config.toml
arch = "wavenet"
spec_augment = false
num_labels = 36
optimizer = "muon"
learning_rate = 0.0062
orthogonalizer = "newton_schulz_5"
adamw_lr_other_params = 0.0011
batch_size = 64
lr_schedule = "step"
weight_decay = 0.4
Rows from block 2 of a small multi-label audio tagger, named by matrix and row number. Rows with one number belong to one channel. Each number is 128 + 24 x the weight over its row's rms, rounded and kept within 0 to 255. All counts start at 0.
After each channel's rows are labels from the 100 clips, of 14976, where the channel reaches its largest size: "responds to" is what is common among them. Only what is clearly more common there than usual is listed. The data: single notes of musical instruments (NSynth).
# filt: filter width-3 conv, dilation 4 (model.blocks.2.filt.weight, 320x320x3, each kernel summed), inputs 0-159
# gate: gate width-3 conv, dilation 4 (model.blocks.2.gate.weight, 320x320x3, each kernel summed), inputs 0-159
# out: residual pointwise conv (model.blocks.2.out.weight, 320x320x1, transposed), outputs 0-159

filt.264 [200  97 125 141 145 141 131 128 130 129 137  92 121 122  76 120 145 120 119 141 211 145 121 109 130 162 117 152 130 147 123  98 125 143  90 126 112 182 104 137 115 128 129 113 133 116 101 120 128 132 102 144 111  79 111 100 156 185 121 120 126 154 117 127  94 103 132 139  98 144 145 126 146 160  91 126 173 139 133 148 134 127 108  79 106 176 158 159 154  92 161 101 125 167 143 158 131  93 117 160 119  90 115 114 135 129 118 105  95 141 137  77  85 116  97 124 127 101 137 112 102 135 175 100 132 144 123 127 142 135 153 119 138 127 144 162 126  95 153 144 110 123 149 131 167 121 133 138 123  86 124 126 128 150 127 178 135 100 107 139]
gate.264 [120 121 125 152 140  88 136 139 161 100 104 134 116 138 127  80 160 111 171 103  88  83 150 108 122 177  97 144 152 117 156 109 110 121 124 117 142 123 170 116 134 126 118 118 166 148 133 114 150 113 103 119 110 100 176 150  89 126 132 151 123 141 117 121  77 132 149 138 137  95 120 107  88 158 139  60 131 111 139 129 101 149 115  76 154 117 129 130 171  74 123 149 119 117 113 117  94 107 126 152 150  92 140 164 121 152 131 120 146 122 134 137 161 141 113 136 154 133 124 141  69 179 131 119 151 130 150 157 142 131 151  89  92 143 138  99 145 118 171 126 126 123 141 121  95 123 150 117 123 108 112 100 121  92 115  61 143 121 179 135]
out.264 [109 144  88 133  86 125 130 138 172 110 115 151 119 122 148 131 133 138 100 159 126 122 143 163 142 100 142 104 125 152 121 175 145 139  93 159 119 146 140 156 136 111 135  87 107 119 103 131 159 125 158 121 126 176 156 126 142 141 157 121 129 173  97 142 100 144 166 105 128 152 102 106 146 165 109 163 133 148 107 117  92 129 131 151 106 124 140 158 115 119 120 157  97 109 108 158 110 121  90 114 164 163 110  99 133 103 138 117 114 136  97 153 138 158 127 124 126 160 129 121  92 131  87 121 157 121 136  81 149 130 178 140 146 111 115 131 114 127 115 161 106 119 104 106  88 115 113 148 132 106 131 104 169 135 172 154 148 138  79 168]
responds to: keyboard; pitch class B

filt.119 [ 83 120 142 121 132 156  95 129 196 127 119 130 144 130 162 170 171 137 141 146 158 137 105  96 150 143 102 119 145 108 130 141 132 184 127 119 134 106 110 118 131 146 131 122 116 155  88 122 151 101 134 103 143 157 134 157 148 178  86 100 107  97 133 153 148 128 109 151 158 139 105 104 106 115 131 117 107 130  98 153 122 151 106 134 148 122  77 186 127 147 155 126 153 171 146 153 178 118 123 102 129 121 100 135 120 108 125 123  98 154 106 147  93 141 117 147 128 113  84 122 102 101 100 154  93 136 123 117 104 111 131 124 138 131 147  73  81 139 151 152 107 133 128 112  96  89  79 114  74 131 155 134 104 134 121 144 162 118 141 141]
gate.119 [149  84 110 120 117 136 115 130 128 118 114 119  74 123 148 137 125 140 104 123 125  90 162 135 138 139 123  99  86  77 118 139  79 138  85 141 134 175 130 137 114 154 129 105 136 168 131 116 122 142 121 157 134 140 112 139 122 116 147 135  97 101 161 143 132 101 135  92  94 118 119 116 149 141 106 148 141 186 116 134 135 159  97 112 139 105 128  94 133 117 148 127 126 115 106 164 182 147 130 136 115 146 105 137 148 175 141 126 130 106 176 142 121 153 104 103  97 147 138 115  72 112  90 146 107 131 106 138 168 109 105 154 136 157  93 175 180  75  87 191 140 130 126 122 174 149 122 102 128 131  85 131 150 137 141 111 118 123 134 155]
out.119 [ 80 148 165 150 130 147 149 114 117 138 139  93 123 155 118 139 123 126 139 119 136 133  99 144 117 166 132 136  86 106 117 125 153  74  98 113 149 103 110 124 141  98 121 128 157 115 103 136 154 142 157 113 154 129 129 153 119  46 178 119 208 198 106 124 109 139 162 137 138 139 138 128 130 124 159 188 138 122 159 157 121 117 147 126 147 117 158 126 134 123 126 143 128 163 180 143 169 151 103 121 112 149 133 166 167 128 131 129 132 143 114 142 129 144 142 133 128 148 167 141 113 127 103 112 132  98 107  68 106 136 139 157 118 174 153 115 110 105 157 148 165 130 164 124 114 151 116 148 122 171 126 156 127 123 152 103 125 116 129 116]
responds to: electronic; octave 3; octave 2

filt.178 [144 127 134 123 127 150 109 154 125 167 127 129 130 125 134 145 113  77  93 141 101 157 113 129 166 110 139 128 149 135 137 140 124  89 105 157 191  90 106 144 116 115  50 124 164 127 105 122 171 102 148  96 123 124  90  81  87  85 121 137 111 119  81 162 127 144  92 166 153 122 119 112 108 132 139 131 118 136 135  98 120 115 122 147 118  95 118  95 150 163 119 126  86 113 147 100 130 121 122 150 112 145 104 135 147 134  84 110 140 134 117 159 148 100 131 160 153 143 185 138 142 129  91 130 154 139 129 154 147 109 103  97  84  99  80 106 135 127  86 117 156 107 118 113 156 188 157 109 143 135 115 117 132 134 172 116 110 168 132 115]
gate.178 [ 76 119 119 140 132 133 108 131 156 139 169 137 126 135 187 114  84 137 120 110 117 104 167 115 102 130 152 140 147 118 163 135 100 187 151 107 173 131 120 121 112 122 157 169  73 111 102  81 121 151 123 123 113 168 106 108 137 126 138 123 126 100 126 144 125 104 138 138 121  92 141 153 150 167 154 129  81 131 129 129 107 104 102 155 134 151 113 145 109 136 130 105  97 101 127 199 150 113 160 129  84 126 114 114  89 139 100  91 151 102 127  99 130 102 188 166  91 150  83 102 143 161 146 162 145 124 145 131 130 113 152  93 146 124 154 138 158 174 117 124  97 107 133 100 148 134 138 118  83 124 132 132 149 106 136 130 153 126 145 122]
out.178 [144 146 146 158 119 146 116 155 118 157 139 148 161 128 111 124 156 158 150 131 153 130 150  79  98 133 181 135 129 168 151 137 119  93 151 141 145 101 123 148 124 118 153 128  85  90 158 163 129 157 104 104 127 120 117 170 110 129  89 153 140 138 142 144 141 161 107  84 114 160 133 137 108  97 111  89 171 118 128 135 142  89 108 121 106 127 131 120 119 128 117 194  98 134 161 106 140 134 108 122 134 123 133  71 119 150  96 155 126 131 123 115 128 154 107 134 124 168 138 109 103  91 141 125 158 135  97 149 147 132 105 157 140 128 178 103 129 123 173  62 108 128  97 122  82 110 128 143 155  90 112 119 156 129 119 124 108 141 131 145]
responds to: octave 6

filt.271 [ 87  99 173 113  92 106 133 142 138 161 154 160 137 129 134  79 132 101 140 150 160 123  98 140  91 102 126 138 152 169 102 124 124  88 102 117 122 157 136 146 115 143 105 153 108 171 125 102 122 137 130 124 148 120 164 119  72 122  88  93 171 124 125 160 126 164  75 152 116 129 136  99 121 163 119 104 142 132 130 130 152  91 144 137 136  89 121 126 118 147 147 111 135 122 100 131 148 145 115 151 116 152 110 154 152 133 104 110 156 167 119 116 129 119 128 130  50 114 156 144 108 109 124  97 162 116 125 148 158 167 108  93 124 144 148  89 171 144 105 133  94 125 119 116 111 160 119 126 122 135 146 139 143 150 185 119 124 151 129 120]
gate.271 [144 131  75  96 138 116 132 154 124 118 112 133 126 151 154 165 133 119 110 123 105  96 120 102 122 126 139 164 105 125  96 116 167 162 113 133 124  85 140 153 124 150 125 110 103 158 116 136  94 169 150 148  72 130 120 141 157 130 131 145 103 106 119 136 142 110 146  98 135 128  87 148 149  81 137 145 150  96 132 161 135 110  94 170  97 134 119 156 135  85 114 152 114 112 100 141 120 133 131 169 126 124 138 163 183 132 109 159 128 127 135 127 119 113 126 127  68  81 154 155 164  90 131  82 158 135 156 144 151 107 159 149 161 167  80 153  72 100 162 114  74 115 142 106 160 149 142 125 122 129 157  94 127 151  96 130 130 144 144 113]
out.271 [122 152 137 109 190 153 121 136 119 125  51 158 144 122 169 103 160 172 155  99 159 150 103 126 101 174 122 148  80 106 116 176 161 134 156 131  97 125 132 141 133  89 147 123 166 139 125 156 167 138 106 113 136 113 123 120 115 149  85  96 149 120 138 139  74  98 115 133 104 135 148 168 124 147 107 133 147 135 132 104 131 126 126 142 144 127 140 133 174 110 123 154 133 159 134 129  86 105 159 141 106 122 101 130 161 144 155 145 143 129 128 119 154 139 150  99 111 158 141 126  90 146  95 132 142  97 171 135 141 140 144 143 157 142  75 114 147 138 120 110 133 148 128 114 157  99 133 123 135  98 160 162 137 118 117 177 113 138 120 116]
responds to: octave 3

filt.187 [ 74 155 103 106 119 142 146  96 138 109 151 139  91 166  91  83 149 131 107 135 110 107  82 124  95 130 132 115 147 109 150 127 103 129  96 107 126 148 136 150  73 144 142 115 138 134 118 168 173 116  74  92 132 125 133 107 108  97 147 123 112 110  72 140 149 150 140 110 160 131 131 134  99 110 134 112 146 151 148 107 131 140 141 144 145 151 121 138 134 112 106 120 142 121 168 145 164 138 130 115 117 130 152 101 156 137 124 130  79 140 112 139 171 155 148 122 205 160 136 144 105 141 140 147 164 109 118 125 116 146  99 119 146 113 128 129 129 133 139 101 151 144  87 143 107  81 117 117 112 104 114 101 161 108 141 159 104 156 134 114]
gate.187 [152 144 140 111 132 120 152 126 163 132 132 176 117 147 111 217  80 149 137 157 109  89 161 145 113 119 223 118  93  91 112 124 125 107 154 140 114 140 145 124 121 124 122 116 129 117 117 115 128 123 102  96 122 111  87  91 160 104  88 139 133 126 137 173 123 112 114 174  98 154 123 140 102 135 101 134 152 154 116 111 184 120 132 154 115 102 136 124 148 131 127 110 124 102 118 125 115 129 143 117 123  95 119 140 124 175 118 151  97 110 139 149 111 102 126 131 141 105 120 113 142 159 145 165 134 134 123 172 170 154 127 150 129 134 120 142 119 130 127 125 141 146 134 130 113 126  93 107 129 128 154 163 135  99 157 121 157 124  99 154]
out.187 [185  83 116 148 144 163 129 103  84 174  94 105 162 131 139 134 143 132  98 115 159 151 115  94  97 123  84  64  80 115 122 161 133 106 126  88 139 135 145 118 139 101 150 126  94  94 149 138 135 113 137 139 145 125 135 178 122  88 107 161 131 141 122 155  96 124 123 150 157 181 131 128 166 136 120  79 146 126 123 148 166 137 156 144 130 122 148 134 151 114 153 179  81 135 110 113 168 139 122 111 144  88 102  73 109 126 145 132 124 131 136 152  97 156 126 145 109 107 126  89 139 102  97 128 114 145 142 142 172  92 131 112 152 145 106 123 124 126 144 136  77  73 114 144 109 123 110 115 132 112  76  88  81 100 101  91 137  88 142 127]
responds to: electronic; octave 2; bass

filt.55 [131  94 140 104 181 123 141 106 164 108 149 110 127 138  91 137 114 129 106 122 130 140 107 124 118 131 105 138 123 144 149 155 126 135 148 150 130 107  62 128 107 128 164 125 134 132 130 125 149 106 152  71 160 156  88 156 170 101 135 167 104 116 125 107 145  71 126 171 120  95 156 153 163 130 167 154 141 129  85 155  98 113 156 120 152 116 131 104 103 125 120 125  94 134 146 147 167 127  95 162 136 127 146 134 140 121 126 117 189 133 115  89 125  97 131 134 127 132 135 130  77 146 119  84 133 182 155 109 121 138 118 100 134  82 129  67 179 126 146 123 117 161 169 132  88 143 103 137 113 116 129 109 114 132  80 132 136 141 115 102]
gate.55 [ 85 127 155 144 120 128 150  99 155 140 113 139 152 130 138 112 190 115 132 129 132  85 142  96 143  71 117 159  89 131 148 151  94 140 131  97 165  98 135 126 149 113 139 135 127 173 122 119 122 152 108 166 132 105 133 128 123 140 135 140  90 100 195 100 164 135 152 185 137 151 150 134 135 122 122 121  90 145 118 129 140 185 135 144 132 110 116 138  88 147 165 151 145 151  98 100 132 152  62 155 122 136 136 126 112 124 117 139 136 120 115  99 116 100 103  83  62 154 125 103 111 105 128 165 177 129 163 160 129 100 125  94 130 109 181 159 122 119 122 152 107 128 126 145 163 126  84 146 143 134 140 127 142 122 151 128 117  88 139 113]
out.55 [141 122 105 144  94 144 127 111 153 147 127 136 131 123 149  80 135 157 146 111 112 146  79 119 145  86 133 173  95 150 119 161 124 188 131 158 187 148 126  92 124  80 159 104  98 105 145  85 127  88 157 110  90  83 117 151 121 122 140 129  93 169 125 115 144 148 123 133 128 140 140 175 140 116 170 105 126 131 162 119 134 143 155 115  85  85  90 164 148 121 115 120 104 109 184 169 113 103 165 133 136 123 151 124 133 108 135 136 118 128 119 116 111 171 118 119 122 101 134  90 161 135 154  95 129 138 141 149 109 175 101 113 127 108 114 111 110 147 148 155 157 105 146 107 132 145 151 122 135 118  98  91 134 152 128 131 113 146 133 145]
responds to: octave 6; pitch class D#; note: D#6

filt.172 [124 121 134 139 110 166 147 104 155 127  89 123 109 155 117  86 136 134 151 109 131 104 127 137 126  97 113 110  98 126  91 143 124 108 117 134  81 146 108 137 122  82 133 109  93 154 110 137  94 110 174 151 140 134 116 136 184 118 109 112 123 143 132 158 120 115 130 126  99 108 140 139 108 143 141 124 130 164 106 113 137 124 123 145 143 135  88 107 149  83 159 160 132 123  91 165 137 132 133  90 118 124 101 133 145 154 133 135  99 150 129  89 142 133 106 153 142  50 137 175  84 135 138 103  75 114 142 116 123 143 135 127 168 115  96 131 118 136 121 100 112 138 135 129 110  89 103 132 131 123 149 158 151 140 138 147 188 137 122 131]
gate.172 [168 108 126  95  94 189 116 118 104 134 115  92 144  75 209  96 165 139 127 128 111 157 139 118 140 136 153 141 122 107 122 109 121 133 144 129 120 155 127 146 122  83 128 138 115  85 109 158 151 142 124 114  93 143 120 134 177 121 117 159 135 122 136 174 160 130 119 141 106 140 126 175 134 168 130 130 111 121 145 142 124 144 131 152  89 131 114 114 161 150 133 162 127 153 115 113 114  99 127 121 117 119  85 171 112 129 120 124 148 140 113 119 110 129 141 104 121 117  76 157 105 124 128 133 121 141 132 137 127  75 140 134 150  79 108 130 164 122 120 110  77 112 185 122 112 169 131 118 102 147 153 129 137 107 120 151 147 166 182 138]
out.172 [126 101 106 146 136 165 124 148 117 122  71 124 160 169 105 117 159 169 156 110 164  94 144 140 159 115 146 111 124 116 138 115 135 131 169 106 100  96 120  92 136 176 146 116 175 160  81 130 119 125 129  92 134  98 131 143 133 165 133 114 111 119 134 106 157 129 154 124 146 152 103 180 127 130 166 166 122 174 147 147 123 103 103 167  85 116 141 185 138 120 137 151  98 175 115 174 142 135 135 105 163 130 192 137 147  98 134 108 123 159 112 181 114 142 117 121 145 126 121 121 114 129 135 156 184  89  97 117  89 142 133 101 156 141 170 149 150  90 173 144 136 118 134 156 121  91 149 161 126 123 145 137 108 147 136  99 104 120 137 190]
responds to: electronic; organ

filt.204 [117 104 105 111 135 141 121 135 100 145 121 134 150 112 128 111 150 164 139 158 125  93 144  96 142 138 167 123 159 159 142 127 114 163 144 122 121 161 140 120 147 107 108 123  96 135 125 150 133 137  89  99 149 123 145 111 139 120 155 118 114  74 112 116 123  84  91 112  95 142 148 103 134 135 109 120 112 151 118 108 121 135 102 177  83 147 113 133 114 108 173 153 112 106 169 143 133 137 124 105 134 141 154 137 127 133 111 126 137 122 149 111 138  88 156 116 195  66 126 124 130  66 113 113 144 128  89 169 166  98 152 172 110 130 138 157  90  89 121 136 148 103 115 107 153 126 195 125 119 101  91 109 151 130 137  95 127 148 160 165]
gate.204 [160 153 165 129 151 106 127 155 141  98 124  97 156 143  74 118 109 112 136 129  97 112 101 146 110 141 148 106 175 158 117 132 153  99 167 120 128 141 123 126 118 118 157  92 132 134 114  70 124 123 139 115 104  62 108 147 150 183 135 122  91 115 178 171 135 138 134 130 136 155 101 140 112 162 126 138  97 135 128 133  93 132 130 123 111 136 176 147 109 138 153 177 116 133 117 125  85 146 114 126 128  72 135 148  81 140 137  82 174 155 136  98  93 181 102 135 171 103  78  82 139 102 176 138  97 127 155 137 139 111 126 114 140 153 169 109 107 143 136 131  98 131 145 107 143 138 131 143 104 139 131  91 145 143 102 147 131 134 140 128]
out.204 [137 126 137 158 157 152 135  91 163 137 150 108  95 149 119 131 137 119 139  94  89 136  98 113 178 124 127 130 114 133 154 104  98  92 101 101 113 107 135 123  87 158 107 133  97 122 149 128 114 147 103 149 170 132 125 147 120  97  93 131 135 149 104  97 142 129 114  81 108 122  96 161 116  94 147 138 157 137 138 143 125 128 167  28 125 130 149 118 165 149  77 117 159 125 166 175  55 146 160 153 157 118 155 124 132 152 158  89 107 133 120 147 136 156 113 117 135 154 122 158 147 110 147 126 124 159 135 129 123  93 156 106 133 156 162 153 160 114  98 124  97 134 117 124  76 130 147 165 120  90 114 138  94 156 155 103 133 145  83  90]
responds to: octave 6; pitch class C#

filt.67 [132 126 113 174 154 119  93 113 122 146 143 109 134 122 163 113 125 138 114 141  88  50 118 146 122 119 140 138  89 143 116  89 125 129 148 161 110 135 125 110 119 120 115 127 118 134 118 115 122 169 148 141 147 123 123 116 169 138  44 120 121 151 139 139 160 123 142 139  99 125 129 121 146 133 143  92 109  88 154  97 108 113 137 146 100 115 117 131 111 112  90 119 156 129  84 145 134  87 117 122 169  98 127 121 112 121 135  92 115 122 139  84  88 174 147 103 126 104 143 150 132 145  90 148 135  86  77 162 117 139 119 150 138 116 124 177 136 137 127 140 143 100 113 149 111 151  96 102 168 130 143 147  85 144 120 142 107 152 129 148]
gate.67 [136 117 170 136 148 112 191  94 105 132 146 115 108 105 105 146 167 189 153 154 121 133  96 149 127 133 161 160 124  87 124 130 131 128 127 117 143  65 147 148 141  80 124 137 153  91 118 162 142 119  93 140 146 124 128 139 115 127 158 126 118 151 154  97 116 124 161 128 157 139 112 117 121 100 152 172 124 161 125 148 115 125 124 130 111 124 163 103 141 135  73 140 186 118 175 123 102 177 132 116 135 100 132 117 132 105  97 104 137 137 129 124  81 133 108 159 108 108  99 195 139 161 154 107 117 121 139 110 130 134 119 108 136 112 105 107 176 144 124 112 125 119 166 140 144 128 129 134 171 126 123 104 157 120  92 137 133 118 129 145]
out.67 [117 133 125 136 141 147 131 145 128 150 127 132 137 134 157 115  97 110 103 131  92 111 164 169 135  81 149  99 112 139 126 121 134 108 130 145 138 167 128 136 129 137 102 159 122 124 122  89  79 145 110 138 115 144  98 137 101 133  77  82  92 104 100 123 138 145 124 140 168 136 144 137 125 102 103 118 137 143 101 140 126 132 110 146 153 136  88  89 179 112 145 165 150 101 152 138 119 132 111 116 168 150 122 132  99 131 102 113 113 106 152 115 156 129 122  97 116 107  95 147 155 122 109 146 158  94 123 100 139 172  92 128 120 170 148 132  97  90 146 105  87 150 133  84 129 107  84 117 108 104 106  91 158 103  96 126  91 133  82 134]
responds to: keyboard; synth lead

filt.74 [146 129 110 142 120 144 133 139 125 125 111 156 124 162 129 118 130  89 152 164 154 158 161 138 128 101  88  70 138 130 122 107 126 126 113 150 142 141  94 175 143 125 124 121 145 138 121 126 117 102 116 103 107 147  62 125 117 120 126 121 161 154 129  79 170 144 142 139 160 124 182 126 121 152 143 141 120 147 151 158 122 134 114 137 144 132  96 151  71 122 147  61 142 130  85 121 179 110 145 128 155 151 146 121 161 118 112 134 146 142 123 118 125  58  90  93 105  87 155 113  88 124 138 146 152 142  94 133 120 161 137 137 113 131 103 156 149  69 126 132 135 137  99 152 118 110  98 122 131 154 127 106 100 112 111 154 131 155 126 139]
gate.74 [ 95 118 131 140 134 132 113  74 171 105 130 172 116 124 128 170 178 108 139 158 139 129 115 123 155 125 113 155 166  75 126 112 120 138 145 147 172  95 149 144  97 175 132 120 124 132 113 135 107 137 106 170 172  88 129 140 133 165 135 155 109 138 170 128 116 146  88 115 122 135 141 154 147 139 135 132 136  93 108 110 115 104 153 120 106 146 139 167 117 182 149 151 166 106 116 120 153 108 166  99 132 186 104 102 106  98 133 134 121 112 165 117 112  92 148 141 177 134 148  91 167 134 109 150 171 135 158 108 135  91 139 118 140 127 185 154 155  65  96  82 133 121 126 109 150 145 106 149 148 141  88 110 119  96 126 118 112 100  91 175]
out.74 [133 101 123 118 102 135  81 105 136 179  90 122 109 112 110  96 112 111 133  90 108 113 139 130 102  84 168 144  98 139 108 169 138 138 139 160 128 120  96 136 114 122 145 151 131  92 133 138 118 126 118 113 122 123  96  77 140 123 138 101 126 150 127 116  66  90 154 145 131 110 124 179 131 167 142  96 125 108 127 123 159  86 128 151 148 108 127 134 159 142 150 110 126 128 155 144 147 144 108 127 123 162 198  70  95  99 170 151 133 135 109 108 133 124 182  95 149 166 123 164 154 126  91 166 132 169 118 154 109 132 121 134 109 144 139 123 123 109 130 102 131 138 113 109 137 133 108 136 159 147 134 101 157 181 133 102 122 100 174 104]
responds to: electronic; keyboard; octave 3

filt.265 [116 107  72 101  93  99 182 122 129  88 132 157 125 102 112  83 120 115 130 106 134 170 124 114 125 125 134 118 160 130 133 142 121 114 109 104 133 116 132 124 120 123 130 102 122 114 133 137 112 104 109 154 104 172 135 110 108 135 141 116 147 130 146 125 134 111 103 151  93 125 118 112 116 158 119 183 136 110 100 159 153 146 141 151 144 106 138 122 147 123 158 124 123 139 133 158 167 115 141 105  98 112 137 158 104 133 119 144  97 125 127 135 120 141 117  99 120 133 140 121 133 142 127 116 163  96 132  76 153 107 155 165 123  73 138 110 111 137 151 165 169 113 124 106 154 111  84 104 132 148 100  75 104 111 114  96 119 138 108 141]
gate.265 [143 111 164 123 179 124 111  99 160 116 101 139 153 121  70 167 112 119 154 129 138 141 124 132 110 158 137 133 132 113 160  99 129  90 137 162 120 109 124 155 120 120 132  95 134 108 115 164 141 151 150 124 126 166 101 103 136 118  98 132 149 134  55  93  87 137 119 122  97 137 104 178 136  97 112 140 131 155 119  82 115 181  94 109 100 160 136 154 141 165 133  91 147 121 128 133 151  95 153 107 147 146 142 112 140 115 148 142 114 167 134 111 132 106 131 131 110 110 103 108 120 166 118 117 160 141 137 106 148 140  95 136 139 107 125  95 132 149 136 120 141 131 150 113 121 125 107 162  61 164 124 101 108 122 165 127 113 121 140 156]
out.265 [127 129  96 135 126 170 138  93 142  70 183 114 119  93 103 123 130 130 141 122 133 157 154 112 127 121 117 139 139 120 168 117 132 112 106 121 134 116 201 154 141 138 100 113 108  93  95 121 158 114 120 118 132 131 136 120 114 129 147 171  68 143 157 158 149 113 146 118 155 125 144 155 184 133 148 135 154 124 130 116  86 121 113 111  76 108 145 136  96 107 127 124 132 123 126 155 113 143 148 114 161 132 162 102 131  95 141 117 130 170 128 131 104 126  99 134 135 109 141 137 165 143 148 111 107 106 110 120 142 128 174 148  81 124 148 121  93 135 104  96 138 129 159  97 162 148  90 140  87 148 153 110 181 109 118 146 176 153 100 127]
responds to: keyboard; pitch class F; octave 7

filt.173 [ 74 129 125 164  98 143 117 150 110 133  98 159 140 142 105  92 143 106 147 126 100 175 137 153 152 113 132 174 119  90 166 109 122 138 113 102 153 166 128 123 106 142 150 131 154 125 141 125 165 105 135 134 124  96 118  76 118 133 114 168 174 127 128 110 101 129 152 152 119  91 111 109 134 135 121 126 142 126 154 154 113 122 135 104 128 129 145 168 141 104 123 143 146 129 119 119 148 138 151 129 117 111 148  94  92 106 108 120 133  85 142 132 168 123 109 166  89 131 143 148 113 147 119 109 148 102 146 121 125 139 156 100  91 149 149 111  85  78 124 119 120 118 122 102 118 125 122 133  95 142 139 154 119 145 150 147 135 156 132 137]
gate.173 [164 130 131 172  94 107 126  79 137 134 148 124  88 171 175 210 138  99 128 118 144 114 171 138 128  89 148 146 118 138  96  84 145 120 160 146 121 132 118 127 144 141 139 132  94 125 111 135  62 202 105 106 117 129 135 133 139 154 105 136 124 107 138 130 102 115 115 113 112 111 125  79 123  99 110 149 137  71 125 127 153 117 113  90 125  58  90 156 162 158 159 155 117 123 149 112 149 120 185 136 115 172 103 117 104 139  74 122 138 122 132 130 143 146 140 145 136 138 146 122 139 106 164 137 134 105 121 123  89 165 119 126 164 112  97 144 122  97 161 127 141 120 152 141 139 154 133 155 104 127 112  96 116 100 152 113 153 117 147  89]
out.173 [116 144 107 187 129 178 110  99  77 148 157  97  95 132 108 123  92 148  43  77 139 110 131  83 143 102 153 170 139 120 142 116 121 102 109 148 133 123 113 125  82 136 106 118 149 141 109  93 101 107 142 115 108 101 151 140 121 160 145 135 108 132 151 166 101  85  78 162  97 131 148 122 141 130 131 109 145 131 142 131  99 113 112 123 102 117 130  98 133 100 151 112 126 121 113 132 174 112 128 141 129 161 116 119 114 129 132 104 103  99 105 108 152 123 144 144 151 147  95 132 102 143 103 158 139 113 169 120 141 132 168 171 104 144 124  87 126 142 130 145 115 159 114 157 108 115 117  93 108 142 171 123 204 147 117  99 129 100 113 135]
responds to: octave 3; octave 2; pitch class B

filt.276 [166 136 145 172 127 114 102 105 114 123 127 119 117 171  70 107 142 170  65 130 112 112 102 142  90 134 157 133 137  88 121 145 129 156 157 146 115 156 110 146 111  99  99 124  96 157 121 100 141 170 133 154  77 141 137 128 163 124  70 119 133 161 159 109 172 141 122  88 157 189 122 102 107 117 145 141  95 118 125 131 118 120  93 122 136 119 130 157 140 106 128 142 141 116 152 157 141  86 167 145 137 128  96 105  97 124 126 139 133 175 126 120 158 107 148 177 136 135 152 148  95 105 150 149 174 168 125 130 161 121 120 116 129 112 128 206 124  70 107 131 121  83 141 143 127 154 123 137  82 145 129 125 115 102 121 153 122 112 175 145]
gate.276 [138 148 119 103  96 102 118 163 128 104 136 155 103 142 118 114 123 160 116 105 170 151 105 127 128 146 115 141 152 135  84 113 136 111 141 102 145 107 124 128 122  87 132 124 118 127  77 170 115 138  73 133 128 179  87 157 143 166 110 118 134 118 161 138 142 123 120 136 112 104 127 105 138 122 133 148 130 148 116  94 179 136 126 136 175 100 141 140 160  81 108 149  81 169 121 151 156  84 144 138 136 145 110 105 147  80 171 140 122 148 139 125 125 121  74 129 112 156 129 178 119 177 148 154 137 169  90 115 152 142 107 134 172  99 165 130  84 156 149  89 130 125 122 106 119 107 151 136  95 113 177 115  85 174 127 130 147 132 153 118]
out.276 [116 147 113 104 134 124 151 145 122 113  76 116 130 121 102 121 151 114 146 123 116 124 128 153 137 134 135 140  83 132 113 153 126 111 108  86 116 153 137 110 134 138 100 173 136 142 166 118 119 137 140  95 129 162 120 145 160 148 140 136 115 138 130 134 174 162 182 160 141 151 100 130 121 116 136 149 177 134 122 150 126 117 145 147 134 135 116 129 109 167  87 165 108 143  68 128 158  99 109  74 122 130 142 143  94 100 104 115 120 130 139  78 121 124 110 103 124 135 102  79 107  97 142 110 136  84  82 109 143 126 131 144 150 159 161 125 191 128 135 142 154 126 120 182 118 127 144 146 109 115 129 155 121 143 135 120 102 161 121 119]
responds to: keyboard; octave 6

filt.141 [124 136  83 141  73 109 152 213 150 107 147 115 142 113 120 122 120  73 128 153 140 123 130 120 109 136 128 114 107 161 100 130 156 150 114  89 120 118 100 141  78 106 109 100  88 159 125 122 133 120 133 103  79 171 148 109 145 119 145 131 106 151 105 143 178 148 152 121 123 111 144 128 136 122 151 164  86 105 165 127 118 135  96 103 147 133  98 151 128 158 131 142 104 106 159 141  85 141 143 125 146 143 118 167 127 102 196 116 131 115 128 109 119 171 119  89 132 144 121 120 115 153 161 143 170 148 108 136 100  99 138 138 132 134  88 119 164  86 123 126 139 124 146 129 138 114 113 125  80 120 131  94 128 157 119 154 160 110 107 107]
gate.141 [ 86 156 150 199 118 149 124 115  89 106 171 114 133 193 126  81  95 126 138 101 139 132 117 103  74 147 126 116 141 120 130 102  87 119 122  96 144  90 148  79 115 151 140 110 145 134 131 149 123 114 163 156 136 105 114 118 143 141  94 130  97 150 129  83  97 139 117 122 125 150 108 130 100 109 152 119 121  94 175 102  67 129 136 137 149 160 133 110 122 115 196 112 131  82 132 145 121 121 139 101 127  73 134 153  99 111 121 107  89 154 143 116  94 184 144 139 133 120 138 186 148 124 141 119 138  95  97 128 142 115 147 130 132 115 158  59 133 122 147 133  95 122 124 145 144 141 131 101 115 144 164 114 160 157 112 113 107 157 131 122]
out.141 [131 148 154 159 104 109 118 138  93 103 131 145 115 117 129 168  99 109 171 134 128 107 166 119 170 128 146 138 129 172 103 100 143  97 166 131 169 154 159 110 148  91 192 126 118  90 117 117 107 124 140  86 136 122 125 126 136 149 116 142 147 110  97 142 137 137  85 148 122 162 115 135  86 142 129  94 130 135 160 129 147 136 126 157 113 172 134 151 145 145 126 176 148 127 165 128 117 155 138  85  81 108 116  83 103 112  95  99 163  99 134 113 138 128 129  99 142 117 123 148 146 106 131 140 154 126 145 121 153 152 134 160 163 134 118 144 120 146  83 123  99 148 102 141  88 166 176  95 117  92 111 183 129 137 131 109 143 103 115 150]
responds to: octave 6; pitch class F; pitch class C#